Rows from block 5, named by matrix and row number. Rows with one number belong to one attention dimension. Each number is 50 + 10 x the weight over the matrix's rms, rounded and kept within 0 to 99. All counts start at 0.
# v: attention value (model.blocks.5.attn.v.weight, 192x192), inputs 0-95
# proj: attention output (model.blocks.5.attn.proj.weight, 192x192, transposed), outputs 0-95
v.124:41 44 54 38 51 41 46 49 50 46 63 48 35 39 57 52 45 47 50 49 49 35 54 59 69 49 37 52 75 52 56 51 42 54 32 68 51 48 55 53 54 27 61 51 43 57 53 45 61 65 71 52 53 64 46 59 62 42 58 38 62 64 55 51 44 44 40 57 48 62 46 52 58 70 50 49 45 58 70 49 43 64 50 36 54 41 56 53 36 40 35 42 49 61 48 40
proj.124:52 60 41 44 49 54 50 41 49 36 51 51 56 53 37 47 48 41 67 57 49 56 59 55 47 65 33 43 61 59 35 54 36 41 44 61 54 50 52 59 45 65 51 31 43 51 46 44 66 53 64 44 43 51 70 55 54 52 42 56 54 44 46 48 57 36 55 63 60 60 53 48 43 45 45 39 58 48 48 56 30 37 37 53 54 68 31 56 47 36 43 45 46 54 45 45
v.125:68 49 45 46 42 63 44 55 58 54 48 51 39 58 52 56 38 42 55 56 49 45 62 64 43 50 50 54 46 48 59 49 53 42 50 56 52 50 58 62 67 42 52 43 43 73 54 46 44 63 70 60 66 51 52 58 50 42 51 51 56 59 52 55 81 49 40 52 50 51 50 58 44 49 42 44 59 56 44 55 50 63 45 53 52 48 41 50 45 49 44 37 53 52 51 76
proj.125:36 74 68 54 48 68 37 50 52 49 46 50 53 47 65 47 52 40 57 61 54 52 47 64 68 46 57 47 40 57 48 45 41 58 52 43 57 57 48 60 49 65 45 57 35 58 47 75 54 42 56 49 38 63 33 51 54 57 59 58 44 47 44 59 49 42 36 42 76 59 58 53 50 39 62 55 50 52 59 69 36 43 58 47 50 59 49 70 48 45 56 56 61 51 45 45
v.126:54 46 43 49 57 41 46 62 58 52 44 48 54 56 46 48 58 43 50 37 47 40 36 60 55 38 47 56 27 53 57 50 44 48 53 40 47 63 47 50 59 56 60 40 43 47 39 39 57 68 47 33 55 53 49 56 66 61 52 59 48 49 50 53 45 46 54 40 69 49 48 53 59 49 55 45 54 63 53 61 36 50 37 35 40 55 43 40 41 32 60 48 38 65 48 46
proj.126:38 57 53 55 46 51 52 35 60 56 56 64 54 47 54 35 59 56 50 61 54 61 40 58 49 45 53 47 32 59 48 58 44 58 38 51 53 46 50 52 57 46 47 49 55 50 41 59 41 50 51 42 63 57 42 50 47 55 39 57 37 50 37 50 49 63 48 47 43 50 50 46 65 67 57 43 56 61 69 63 33 77 64 62 48 54 62 42 56 35 49 47 41 61 46 61
v.127:56 54 46 50 51 46 65 42 46 46 50 45 35 50 55 47 53 36 68 32 47 44 38 52 36 50 40 45 61 38 41 59 33 54 31 59 52 48 48 33 54 47 54 57 50 56 45 41 64 50 48 63 69 48 61 39 61 46 45 48 43 36 49 47 51 37 50 54 33 37 65 46 36 68 50 37 57 56 45 46 68 55 40 43 41 58 52 56 65 64 65 34 57 60 45 55
proj.127:39 43 54 32 50 45 42 60 54 61 51 45 65 52 57 50 70 61 47 55 51 71 61 50 43 47 48 62 54 55 52 47 55 41 47 50 56 38 50 49 38 54 50 31 60 35 60 47 37 51 45 66 40 54 56 60 76 50 53 50 46 46 44 55 40 58 43 36 76 52 64 50 49 40 43 58 39 48 47 57 59 52 43 40 46 45 68 56 48 65 69 64 49 52 41 76
v.128:61 32 76 66 51 70 56 67 51 48 33 33 43 42 47 62 54 45 46 12 53 40 56 60 61 49 55 66 57 26 54 46 49 51 19 36 33 47 48 29 67 72 48 51 71 65 45 38 40 44 57 55 51 49 45 53 45 59 63 50 62 32 52 82 62 60 30 54 46 57 43 52 60 36 73 43 64 55 46 61 65 67 52 41 35 57 59 52 61 43 51 46 62 45 64 60
proj.128:52 31 57 40 27 36 49 52 59 56 25 43 69 46 48 53 47 51 57 67 50 63 35 57 89 56 39 68 54 43 43 47 27 36 20 63 47 57 53 52 45 52 44 47 39 43 55 36 44 60 55 43 59 45 60 57 53 53 48 46 49 57 69 65 30 56 50 56 52 59 71 50 42 31 23 36 61 44 48 54 45 43 52 29 53 62 53 31 57 78 45 61 49 33 37 57
v.129:27 34 66 43 35 58 42 54 48 57 53 33 57 37 66 44 33 74 65 61 50 45 56 62 38 28 58 61 68 38 31 53 46 48 22 60 42 66 43 63 50 52 43 39 55 52 47 59 62 54 48 48 53 49 48 50 41 47 50 65 34 63 60 15 63 30 49 44 68 48 34 64 38 55 45 59 38 53 72 72 57 55 47 72 33 36 62 71 50 22 50 36 51 36 38 73
proj.129:64 50 54 55 68 52 35 45 41 53 42 64 52 39 56 48 50 36 51 66 52 58 83 61 49 33 50 62 38 64 58 44 37 54 42 47 47 72 52 39 53 15 55 29 55 46 42 66 78 38 44 41 66 39 21 32 23 66 58 44 73 51 67 62 64 71 42 50 39 48 60 49 43 67 58 62 54 47 53 50 30 38 58 82 45 63 54 34 45 38 50 46 57 27 33 67
v.130:39 49 63 31 60 59 36 52 47 38 42 43 38 42 51 58 43 58 41 45 57 58 63 53 47 59 53 32 58 64 57 56 57 46 53 55 39 48 57 57 65 60 38 44 50 50 61 46 53 36 42 56 50 57 36 52 33 58 51 64 39 65 59 37 51 55 62 73 26 44 39 62 50 50 60 47 54 49 32 40 41 43 57 57 60 53 43 33 71 71 60 73 43 55 45 52
proj.130:71 36 38 23 50 44 49 50 58 44 52 46 41 48 50 44 64 53 39 55 25 37 62 42 62 51 45 48 34 47 53 44 43 60 46 47 36 57 54 40 45 47 40 49 67 48 54 61 36 58 53 54 47 46 56 25 61 70 30 50 32 40 46 35 50 37 49 29 57 49 61 52 55 57 49 25 59 56 46 51 36 57 50 61 62 59 59 27 53 49 66 40 45 52 45 31
v.131:52 53 54 42 43 54 60 61 38 63 53 38 33 55 49 53 40 39 63 69 50 56 35 46 46 52 49 52 35 27 54 36 45 60 67 34 47 39 49 41 56 46 37 55 46 61 45 67 33 45 60 30 48 43 51 43 38 44 50 52 37 52 68 43 49 56 45 48 34 59 72 55 46 53 65 55 41 62 49 44 73 51 36 57 51 63 65 79 35 48 61 58 48 61 60 53
proj.131:55 53 56 57 50 44 41 53 41 40 55 67 41 41 28 54 34 70 58 32 41 47 77 60 32 48 47 30 36 64 55 63 52 48 63 51 44 59 49 63 44 44 41 61 52 58 66 43 35 57 55 77 57 60 70 62 42 58 50 62 51 38 62 72 35 64 36 38 33 71 51 52 55 57 54 60 63 56 58 51 55 61 34 59 38 56 53 60 43 59 38 51 38 48 46 57
v.132:45 25 51 41 44 67 28 45 50 64 39 39 61 49 47 66 57 69 35 52 58 34 64 41 59 57 43 57 40 50 54 30 39 77 27 70 52 46 48 57 46 44 70 49 35 45 40 36 54 49 34 58 53 49 60 61 45 56 47 69 47 53 43 37 38 55 54 52 53 38 46 47 62 45 72 51 57 51 61 79 58 58 53 37 65 50 52 83 54 44 41 60 54 53 53 32
proj.132:32 46 32 37 57 39 60 49 55 60 40 57 47 48 44 39 47 27 61 57 29 41 47 51 47 38 30 58 44 64 39 61 50 40 41 58 66 46 57 52 55 41 51 54 51 63 61 56 47 47 48 30 40 51 55 46 47 39 63 36 30 46 40 49 46 51 63 60 58 61 38 49 51 34 50 53 36 45 56 51 53 37 59 55 36 56 40 46 38 50 63 47 38 53 52 37
v.133:61 58 47 44 46 51 45 37 48 58 58 61 80 39 69 47 46 40 35 52 49 52 65 50 45 27 47 38 51 45 59 54 57 58 47 71 58 45 34 31 41 49 57 52 67 68 37 50 42 64 50 41 52 52 34 31 43 52 53 57 49 51 53 47 61 63 41 41 47 70 38 50 41 71 58 45 45 43 52 57 62 63 30 49 54 49 57 63 73 80 53 50 57 59 59 48
proj.133:51 41 52 47 52 53 54 43 39 60 41 43 15 46 31 31 50 44 59 59 37 67 43 49 46 50 63 27 77 55 46 40 42 38 46 59 64 64 49 69 52 45 52 49 55 50 56 53 26 32 56 34 57 63 50 38 45 56 62 58 34 57 52 28 49 64 38 58 46 39 60 50 52 55 43 52 53 49 44 53 34 71 55 51 55 47 56 52 53 37 41 31 45 26 41 48
v.134:49 34 55 49 84 43 47 56 56 64 67 44 53 46 40 50 34 41 63 48 47 56 41 36 29 38 38 59 44 60 62 55 46 57 51 66 58 50 43 61 64 63 39 30 52 45 61 33 36 48 49 51 58 58 41 40 47 46 52 48 52 65 70 37 41 41 45 18 59 41 50 61 53 23 63 38 44 48 58 51 33 66 55 44 49 68 47 35 53 37 64 56 50 30 40 35
proj.134:53 50 57 54 32 59 39 51 41 35 61 66 43 56 53 48 36 57 24 51 41 40 34 52 66 27 41 48 44 39 64 45 49 37 59 51 41 58 49 37 71 55 50 67 53 60 53 41 66 62 31 59 52 47 33 54 42 51 51 44 58 56 60 52 25 35 56 68 55 47 44 51 68 52 52 41 54 55 48 31 72 37 56 54 52 28 71 47 38 66 58 53 46 49 63 51
v.135:53 54 44 61 34 55 47 59 49 58 42 43 41 49 41 70 39 44 49 63 53 38 46 54 50 73 37 41 36 45 62 53 35 46 40 50 55 52 66 74 48 39 55 37 41 66 54 52 42 48 48 41 39 74 51 55 36 41 48 53 49 61 64 49 52 54 61 33 49 32 46 39 44 61 48 46 60 59 32 33 54 62 40 63 51 44 63 46 62 37 44 56 43 49 43 56
proj.135:43 63 62 46 56 45 48 49 40 57 53 44 33 48 49 39 46 56 54 62 39 27 53 50 62 63 41 32 37 52 50 62 47 72 33 58 56 54 50 53 60 73 35 41 66 43 42 50 64 41 41 49 47 37 54 47 39 38 63 65 45 48 54 61 52 62 58 64 37 49 54 49 64 88 52 54 41 53 41 57 53 37 48 33 50 51 69 49 57 41 55 58 29 63 57 35
v.136:65 36 48 56 38 46 60 47 51 59 57 36 46 62 67 36 58 46 47 41 43 61 43 41 45 63 31 50 64 73 49 41 49 48 63 41 54 40 52 35 49 61 38 42 56 58 41 68 44 41 44 47 37 54 45 38 32 38 43 55 61 38 49 50 61 28 66 42 57 39 58 32 39 72 44 40 49 70 61 41 55 32 61 43 48 53 44 46 57 62 75 50 49 37 72 43
proj.136:48 65 71 80 46 58 45 53 67 47 65 55 51 63 37 58 65 53 59 45 69 61 51 52 49 37 38 44 49 37 45 35 60 43 55 48 49 50 48 52 49 49 49 55 42 33 42 59 30 55 59 44 54 44 48 65 52 39 48 29 70 51 36 58 49 48 85 41 40 58 69 48 37 65 24 67 68 46 66 56 38 54 53 47 57 29 41 61 46 31 36 61 53 49 49 49
v.137:50 38 64 56 43 56 44 44 58 50 35 36 60 50 50 62 44 64 42 33 40 50 60 49 65 50 36 72 33 59 56 50 57 47 46 38 44 73 41 51 64 45 53 34 33 50 16 50 40 53 41 38 40 44 38 46 54 35 45 71 67 44 54 62 38 63 59 50 48 53 56 42 54 80 41 63 45 47 49 43 43 72 42 48 40 63 29 40 63 45 37 57 50 45 40 39
proj.137:64 27 37 42 42 34 82 50 64 53 35 50 36 48 64 35 39 45 35 68 47 56 39 62 74 66 60 57 56 44 51 61 45 52 52 47 41 60 46 51 57 60 59 54 54 48 66 56 59 45 54 48 50 76 45 51 63 43 59 65 41 60 44 63 62 46 46 57 61 30 48 50 59 59 57 57 43 41 36 32 58 66 66 59 58 33 71 59 41 44 74 59 41 45 69 53
v.138:50 60 44 36 66 76 37 43 30 52 42 65 69 55 85 56 56 48 45 33 50 55 47 61 46 52 44 48 55 60 56 48 52 60 57 64 57 27 44 48 49 56 46 64 60 60 44 42 45 55 47 52 44 45 42 35 46 41 46 52 69 61 36 68 35 64 78 44 65 54 42 65 43 32 40 44 50 46 59 44 25 71 30 59 45 50 39 48 42 49 56 53 61 42 37 42
proj.138:35 56 41 37 49 44 56 35 31 42 68 60 37 44 18 45 61 42 60 56 70 41 58 50 51 39 65 71 50 49 32 34 49 33 45 59 55 30 46 41 45 53 52 66 40 43 51 37 57 60 47 59 61 39 48 64 43 45 46 59 43 51 36 59 69 45 56 51 53 28 50 48 45 51 59 48 40 54 64 61 53 71 57 55 55 61 42 48 35 47 44 35 49 40 37 51
v.139:44 45 73 27 31 55 45 40 56 47 53 43 69 54 58 35 37 60 60 49 48 67 41 46 64 56 53 40 36 46 57 60 54 54 49 60 71 43 57 38 36 23 57 41 43 49 38 51 65 38 66 41 38 37 64 61 43 56 60 32 60 70 39 58 51 51 30 52 60 44 28 54 55 58 50 46 56 58 64 52 37 47 64 51 44 52 56 47 52 55 48 39 49 53 65 50
proj.139:44 53 39 48 73 49 59 37 52 45 58 68 58 51 47 63 45 44 50 52 49 85 42 52 67 37 65 41 35 66 37 47 46 51 42 56 57 54 52 61 39 49 56 59 36 42 40 50 44 66 34 39 71 53 60 37 36 58 55 49 53 29 45 53 69 51 42 65 42 51 55 51 39 29 42 51 28 49 54 65 42 48 67 36 56 51 62 32 58 37 44 52 42 52 36 48
v.140:63 59 57 50 54 50 58 35 52 60 52 50 52 46 51 64 63 45 67 33 49 44 48 60 23 41 50 46 54 48 61 77 59 32 60 65 52 58 45 32 54 64 53 56 42 64 33 32 83 37 32 35 57 36 32 61 47 44 50 65 69 49 35 67 51 63 46 70 50 70 46 54 39 27 43 49 41 57 54 61 59 38 50 53 56 53 60 49 22 55 29 37 39 50 45 49
proj.140:52 46 46 51 57 52 56 32 43 51 44 49 79 46 45 38 56 33 57 60 39 45 52 66 49 48 50 45 48 47 41 24 48 62 64 51 44 47 48 69 31 64 48 45 35 36 65 35 57 47 23 65 33 51 50 45 64 50 53 61 46 50 63 41 57 55 65 44 76 62 62 50 48 37 50 37 58 52 50 56 51 64 46 68 53 40 49 65 40 40 59 36 60 52 43 47
v.141:42 75 52 50 48 45 52 60 54 43 46 47 38 53 50 46 36 48 54 47 58 48 56 43 45 80 36 40 32 32 66 32 43 56 31 48 47 50 45 56 50 84 66 46 43 66 44 45 60 46 41 37 42 61 62 65 30 45 44 51 59 58 84 61 67 65 55 42 41 23 71 47 47 56 52 41 55 53 54 58 25 50 51 61 59 61 63 45 30 47 73 36 51 53 44 81
proj.141:56 45 52 51 25 37 52 75 49 43 55 39 42 48 31 70 37 56 62 59 31 36 57 47 42 58 38 39 51 35 47 57 46 37 29 52 56 65 54 40 34 51 60 49 57 43 53 51 31 45 36 56 55 28 58 62 44 39 25 46 34 42 68 61 58 41 40 67 38 54 36 49 44 66 53 42 47 52 39 74 42 28 52 57 43 40 58 62 22 31 30 50 49 61 38 28
v.142:48 48 51 35 41 47 49 46 35 43 39 36 39 42 27 32 60 41 69 58 60 48 47 37 57 45 55 35 44 58 60 43 44 43 48 59 42 48 41 51 56 35 61 62 63 59 58 42 39 67 60 48 47 66 34 71 52 56 24 23 43 39 40 66 38 35 46 50 25 44 38 70 61 49 52 37 44 37 52 66 48 41 58 51 60 59 63 46 51 42 54 43 50 64 59 66
proj.142:56 55 45 40 56 46 54 62 46 46 50 55 48 51 52 65 56 63 48 41 32 35 31 47 38 27 61 42 48 54 59 52 47 54 58 47 47 71 49 55 43 54 44 35 50 59 62 52 67 47 51 70 52 45 57 54 57 46 51 38 64 53 54 73 53 33 59 48 59 35 29 51 48 34 40 40 64 49 60 57 36 61 34 34 55 49 40 46 55 52 23 47 54 57 42 50
v.143:52 38 45 46 36 46 44 28 45 54 47 63 44 52 51 46 59 47 36 56 48 44 34 43 62 54 44 43 60 41 52 58 51 36 42 43 56 43 47 39 36 55 72 55 55 35 42 53 46 49 46 46 30 43 51 58 61 51 37 37 27 58 45 68 47 54 51 58 45 64 62 37 61 27 37 47 56 61 70 77 00 46 53 56 40 54 66 52 54 80 56 64 44 70 41 36
proj.143:46 54 78 50 57 66 41 30 68 53 51 55 63 53 38 52 70 33 45 46 52 49 22 48 64 48 43 62 69 55 44 43 44 69 38 70 45 56 52 65 44 50 39 51 56 58 52 60 53 53 44 48 52 53 33 54 52 46 49 46 80 48 49 29 57 47 54 33 52 54 40 50 53 33 72 49 47 62 51 29 40 53 63 55 55 33 59 56 51 39 35 47 47 47 28 56
v.144:62 39 46 58 48 63 49 47 49 52 54 36 48 42 66 45 40 47 54 51 47 47 51 50 60 42 40 58 65 47 52 53 41 57 67 43 42 46 56 42 55 59 51 64 54 58 56 58 58 50 40 48 59 59 41 59 43 67 50 63 58 62 43 59 60 41 42 69 58 55 75 37 41 43 51 46 38 56 23 56 78 47 55 42 58 42 52 41 61 42 30 26 35 33 50 49
proj.144:46 41 69 61 52 45 37 52 32 63 55 63 56 52 41 50 39 61 43 35 66 52 69 53 53 47 39 67 45 72 47 51 52 60 77 54 51 46 54 48 38 57 52 53 43 45 57 57 61 53 37 56 36 48 52 25 62 52 29 80 35 55 54 55 55 53 59 51 54 55 49 51 38 47 62 48 72 57 50 44 57 46 43 47 48 58 47 42 62 38 54 27 60 41 59 69
v.145:43 33 57 54 37 48 46 51 49 55 45 54 60 48 25 53 36 62 57 33 46 43 65 62 55 50 49 36 51 44 33 61 50 47 54 38 41 39 52 32 44 37 36 51 65 66 50 51 59 37 45 49 50 71 37 27 58 52 39 57 57 57 18 47 54 37 28 50 53 45 45 50 34 65 66 49 61 50 39 46 52 72 33 44 55 44 43 66 48 44 45 52 55 40 42 43
proj.145:51 42 59 45 54 41 42 48 55 52 55 35 57 48 71 51 22 38 57 54 61 60 39 35 56 60 52 58 64 58 50 40 55 54 37 42 46 28 50 65 67 66 43 28 47 54 47 40 55 74 56 58 56 29 45 70 54 43 52 59 47 41 55 42 52 37 52 64 67 45 40 50 40 54 37 56 55 39 43 29 49 56 38 48 47 70 52 78 46 53 58 68 42 36 39 58
v.146:40 47 53 42 47 52 37 51 58 53 50 29 42 57 39 41 54 56 48 70 47 46 56 63 67 53 40 67 47 69 66 35 42 53 54 50 41 71 45 64 55 25 43 57 41 69 57 55 49 42 38 39 53 41 53 38 45 48 56 65 61 40 53 66 66 48 47 44 53 47 53 43 52 52 23 45 37 64 43 34 42 50 58 38 55 46 44 35 49 46 70 62 62 54 65 43
proj.146:58 65 41 36 47 51 43 56 46 54 50 56 41 48 50 66 66 58 40 42 56 58 63 51 47 60 51 54 46 56 32 56 48 31 67 49 38 54 49 58 55 51 58 46 53 31 52 63 18 45 53 68 56 50 43 61 48 56 51 49 33 47 59 69 67 62 52 37 54 37 51 50 60 46 44 49 53 50 50 52 36 48 44 34 59 59 47 42 42 43 47 53 42 50 43 58
v.147:51 42 73 31 39 58 38 63 48 60 34 52 49 52 48 34 53 64 68 53 47 52 68 46 58 56 47 48 44 42 46 54 49 72 55 53 46 72 47 43 47 50 51 54 49 55 50 43 61 64 53 55 72 42 42 48 60 37 43 51 32 40 32 45 49 36 58 50 52 82 39 69 47 54 43 55 35 65 72 43 39 54 60 49 48 58 70 41 33 40 56 47 46 52 45 58
proj.147:60 67 43 29 67 23 50 46 29 51 49 53 48 50 61 63 37 48 61 39 61 50 52 43 29 69 35 52 54 58 41 51 55 25 55 45 49 48 51 58 49 56 37 34 29 58 72 73 37 38 54 44 56 42 45 35 65 50 58 48 62 53 47 45 42 51 49 46 53 60 27 50 54 42 54 60 53 51 52 51 60 65 58 51 41 45 50 44 47 48 32 42 47 46 45 44
v.148:45 59 56 40 43 54 56 57 43 50 52 42 56 44 51 68 62 41 46 52 38 32 39 43 35 43 59 35 47 45 18 39 38 59 55 47 42 34 51 46 50 45 66 69 51 36 33 48 44 40 48 55 67 55 44 58 57 53 58 37 49 57 69 52 52 72 52 47 35 52 48 45 17 46 47 43 51 39 47 56 62 55 57 53 36 52 47 36 55 54 46 65 52 55 55 65
proj.148:53 60 39 39 49 47 53 57 57 41 43 69 59 48 59 37 64 66 56 56 86 44 78 35 40 38 57 43 46 63 58 51 37 50 45 39 48 35 53 37 58 73 26 43 81 49 45 69 55 65 50 33 46 55 59 46 64 46 44 42 67 62 54 58 36 47 66 58 44 60 43 49 33 58 50 37 37 38 68 60 55 46 50 50 59 41 36 50 61 66 39 61 50 50 38 57
v.149:48 49 57 42 26 57 44 37 46 36 47 46 38 57 67 57 53 57 59 44 54 55 41 36 33 31 47 47 71 47 47 64 40 55 50 44 43 40 51 59 59 59 49 54 33 48 87 36 58 45 39 54 45 49 38 41 75 60 49 34 57 44 48 49 44 44 51 67 77 43 56 51 36 67 35 49 80 59 51 52 36 33 47 54 42 62 48 68 45 30 59 31 59 28 30 47
proj.149:57 42 32 40 65 51 47 58 47 53 39 64 55 49 25 51 49 47 55 52 48 35 54 55 40 56 46 38 59 68 53 33 44 33 47 41 47 50 49 49 45 42 48 65 29 35 24 45 63 51 57 32 59 45 35 60 71 49 63 36 49 54 76 29 44 72 44 47 39 45 42 50 45 51 60 24 40 49 61 61 39 56 30 40 46 41 46 59 55 45 43 53 65 58 81 45
v.150:47 47 51 39 51 38 56 45 45 55 55 53 65 52 53 66 57 50 56 53 52 53 54 45 81 67 59 41 57 56 51 55 40 37 55 40 42 79 51 70 45 59 37 44 45 63 62 60 34 47 60 65 60 42 55 41 34 46 74 49 40 45 67 75 70 20 35 52 49 39 55 44 61 64 45 51 42 39 42 63 34 57 41 48 48 64 49 57 45 71 34 48 55 51 57 36
proj.150:49 57 65 58 59 55 56 39 38 66 44 45 49 44 62 43 73 33 45 39 61 57 84 51 84 55 57 54 58 37 63 61 41 61 36 53 47 49 48 46 53 25 66 37 46 40 28 64 39 57 52 51 57 54 47 77 67 46 46 43 57 54 52 67 44 48 32 52 62 59 42 50 71 63 57 72 60 48 49 37 59 59 54 64 48 39 60 41 41 48 38 33 62 39 53 65
v.151:47 62 45 53 29 34 43 60 43 46 58 35 48 60 65 59 67 61 72 50 50 79 52 51 49 44 59 26 33 37 30 64 59 64 70 47 62 66 53 37 53 52 52 30 53 48 59 51 58 49 60 61 51 59 49 56 52 55 48 62 75 54 22 65 45 31 42 28 54 14 41 68 47 43 54 50 60 53 47 45 53 37 58 46 45 48 36 32 33 65 63 49 50 54 37 48
proj.151:50 71 49 62 64 52 53 63 42 45 46 43 51 49 37 31 67 53 52 54 38 66 43 77 44 56 40 37 38 54 53 28 49 58 49 50 48 57 50 52 46 50 53 50 39 58 45 25 50 59 49 43 53 60 89 47 40 56 47 39 65 39 31 71 49 34 67 61 56 32 41 51 71 50 41 51 42 47 37 42 32 60 36 54 54 57 49 35 48 58 56 50 51 56 70 58
v.152:32 45 50 42 62 40 50 49 53 71 48 21 32 49 41 60 55 46 73 71 53 38 47 64 31 51 71 42 39 51 35 43 52 62 70 59 47 33 52 62 48 39 42 71 48 56 49 48 54 58 58 67 37 59 62 42 54 65 61 61 37 46 47 62 54 39 51 44 40 58 49 56 53 52 31 39 45 29 44 72 34 41 46 54 48 38 40 53 57 50 67 54 47 39 36 55
proj.152:53 39 45 57 56 45 53 62 52 58 51 30 51 65 31 48 43 42 54 64 47 35 41 53 46 53 46 65 45 55 34 20 55 58 86 45 49 50 48 53 54 69 46 44 70 43 50 65 26 26 78 29 43 66 64 50 19 44 55 66 51 68 54 63 50 42 34 67 47 66 49 50 67 69 62 47 39 42 67 39 22 65 37 50 60 40 40 28 66 50 44 81 51 31 47 58
v.153:59 54 36 47 55 67 47 63 51 49 54 58 42 50 59 43 66 37 51 34 55 50 60 28 57 57 45 55 62 45 41 57 47 46 50 44 50 56 55 48 40 69 79 37 48 47 48 59 57 37 66 48 52 53 61 62 55 44 37 40 49 42 44 36 60 25 26 72 60 65 43 37 60 62 63 48 38 50 44 49 37 56 48 55 51 51 57 47 58 34 59 47 46 41 53 49
proj.153:51 57 79 46 44 64 65 53 38 34 52 54 50 46 60 45 45 37 50 54 73 41 51 36 73 48 45 54 53 48 66 34 47 32 54 45 49 53 51 56 69 38 61 47 39 39 46 45 65 41 57 40 51 63 54 36 40 51 64 50 49 58 39 32 32 58 49 50 56 54 71 52 63 50 52 37 70 50 55 45 63 36 45 57 48 50 37 29 48 39 39 41 47 52 50 46
v.154:55 54 39 52 53 49 55 47 47 46 65 59 57 45 44 71 41 46 55 57 52 41 67 56 45 52 40 53 47 46 55 46 43 55 35 49 52 38 44 56 67 42 50 45 51 41 58 57 50 64 64 56 60 66 62 58 47 53 51 64 39 56 30 43 50 47 30 61 80 48 48 46 53 46 48 51 53 38 76 48 43 47 56 44 41 56 41 64 53 37 46 68 66 50 45 28
proj.154:45 50 61 59 67 52 54 58 64 57 47 55 42 49 58 32 37 31 37 49 57 40 44 53 61 61 42 59 35 64 59 41 42 47 47 51 51 42 48 55 56 56 49 50 69 71 38 52 64 40 65 50 40 31 63 41 45 48 73 46 62 49 44 49 65 45 35 55 35 48 53 50 69 26 44 42 36 51 79 35 47 39 42 39 47 54 41 39 58 53 54 57 39 53 63 29
v.155:49 54 46 47 45 48 60 51 44 54 38 65 51 43 52 61 59 55 59 48 58 59 66 51 47 28 37 65 46 54 57 33 37 52 53 61 44 35 52 50 53 09 45 47 60 51 48 52 51 28 40 42 38 50 33 59 53 46 72 46 43 39 45 48 33 50 55 68 80 41 70 59 64 40 39 43 49 58 50 48 42 51 54 48 48 57 43 36 76 47 44 46 40 25 31 39
proj.155:43 66 44 49 43 57 67 48 53 50 37 60 33 57 59 37 60 52 37 54 18 64 36 43 45 60 37 78 38 73 32 47 53 49 51 42 40 40 49 51 45 41 50 48 44 37 57 59 38 71 45 54 46 59 40 28 34 58 43 47 61 45 33 36 56 51 49 32 35 39 35 52 51 41 57 47 47 45 63 40 63 61 39 49 61 39 51 32 53 52 55 56 62 38 58 52
v.156:47 71 41 55 64 52 48 48 69 50 63 49 59 53 59 57 49 38 47 48 45 36 48 68 62 50 49 42 40 36 35 52 57 58 55 47 58 28 52 65 42 59 46 17 34 57 51 57 34 56 48 61 52 42 45 37 46 57 55 55 46 30 62 43 52 48 55 49 60 56 46 51 61 53 54 50 47 42 42 52 37 51 53 39 45 42 46 39 37 41 52 53 38 63 53 57
proj.156:49 49 40 61 37 42 60 71 73 52 67 39 24 44 26 58 41 31 60 59 62 43 57 57 60 51 50 52 40 44 67 46 57 49 66 43 49 41 48 35 47 59 51 59 53 37 57 62 69 35 50 59 55 55 59 40 55 47 57 59 48 53 44 50 35 50 40 70 47 53 60 51 55 53 47 68 40 51 37 43 42 46 38 45 43 48 65 52 54 36 66 46 39 59 67 62
v.157:47 62 65 58 57 70 46 68 57 48 67 32 46 48 59 36 44 77 86 58 39 38 52 32 56 53 58 51 42 55 46 51 55 27 41 53 57 50 58 45 46 47 57 54 50 38 57 42 30 68 48 63 55 42 44 62 53 36 54 60 53 36 54 52 52 73 49 47 39 47 49 46 46 55 46 59 46 65 46 36 62 70 42 58 47 53 48 44 43 44 57 48 44 45 39 58
proj.157:48 44 45 58 33 36 59 58 53 52 39 48 41 47 55 57 37 51 38 59 38 40 42 47 57 72 38 38 54 50 82 49 42 73 52 62 48 57 51 56 42 46 54 44 66 43 44 42 58 38 56 37 54 47 58 42 59 49 41 37 30 59 56 62 39 43 48 52 31 33 40 49 64 58 38 57 39 56 39 56 72 43 53 44 53 53 26 43 35 52 55 51 49 67 45 55
v.158:57 36 44 52 48 55 52 42 47 58 31 58 56 53 47 57 52 31 61 51 62 46 65 56 40 42 34 45 43 61 43 31 47 47 60 49 59 48 54 37 68 56 34 47 33 45 38 64 50 49 53 37 30 37 49 44 57 48 45 58 43 41 63 41 66 47 64 51 39 36 41 44 48 53 62 42 41 49 42 55 59 53 58 61 66 44 31 60 42 45 56 56 40 56 45 45
proj.158:64 53 47 40 62 50 40 57 63 50 35 34 43 49 55 45 50 35 47 48 17 50 45 40 71 44 38 40 54 45 42 61 51 57 56 41 47 42 52 57 29 57 53 67 51 56 40 67 55 38 61 60 62 38 42 46 62 54 50 42 48 52 36 35 63 49 43 55 56 56 53 50 55 40 54 45 36 48 52 37 50 37 48 58 44 50 22 63 38 51 51 62 65 29 43 44
v.159:31 55 60 33 60 47 42 47 47 46 53 49 38 56 36 38 44 56 38 51 54 46 60 47 20 56 40 58 58 41 64 44 52 61 36 48 46 60 50 59 46 31 30 46 42 49 45 32 65 49 54 50 40 43 61 38 44 39 43 47 47 50 10 50 48 46 38 42 43 37 53 42 49 58 34 48 61 55 63 67 52 54 60 56 41 54 66 52 55 50 43 64 64 47 61 52
proj.159:64 49 40 30 33 35 52 65 38 41 57 57 55 52 41 44 50 52 56 67 62 41 66 45 27 46 58 53 50 59 56 43 48 38 61 45 45 51 49 46 62 39 46 45 36 72 50 49 51 42 54 37 27 54 51 58 40 44 53 62 48 41 33 62 62 60 53 34 85 44 37 49 29 33 58 55 30 53 35 32 59 66 48 65 61 58 72 53 42 61 34 57 48 54 41 40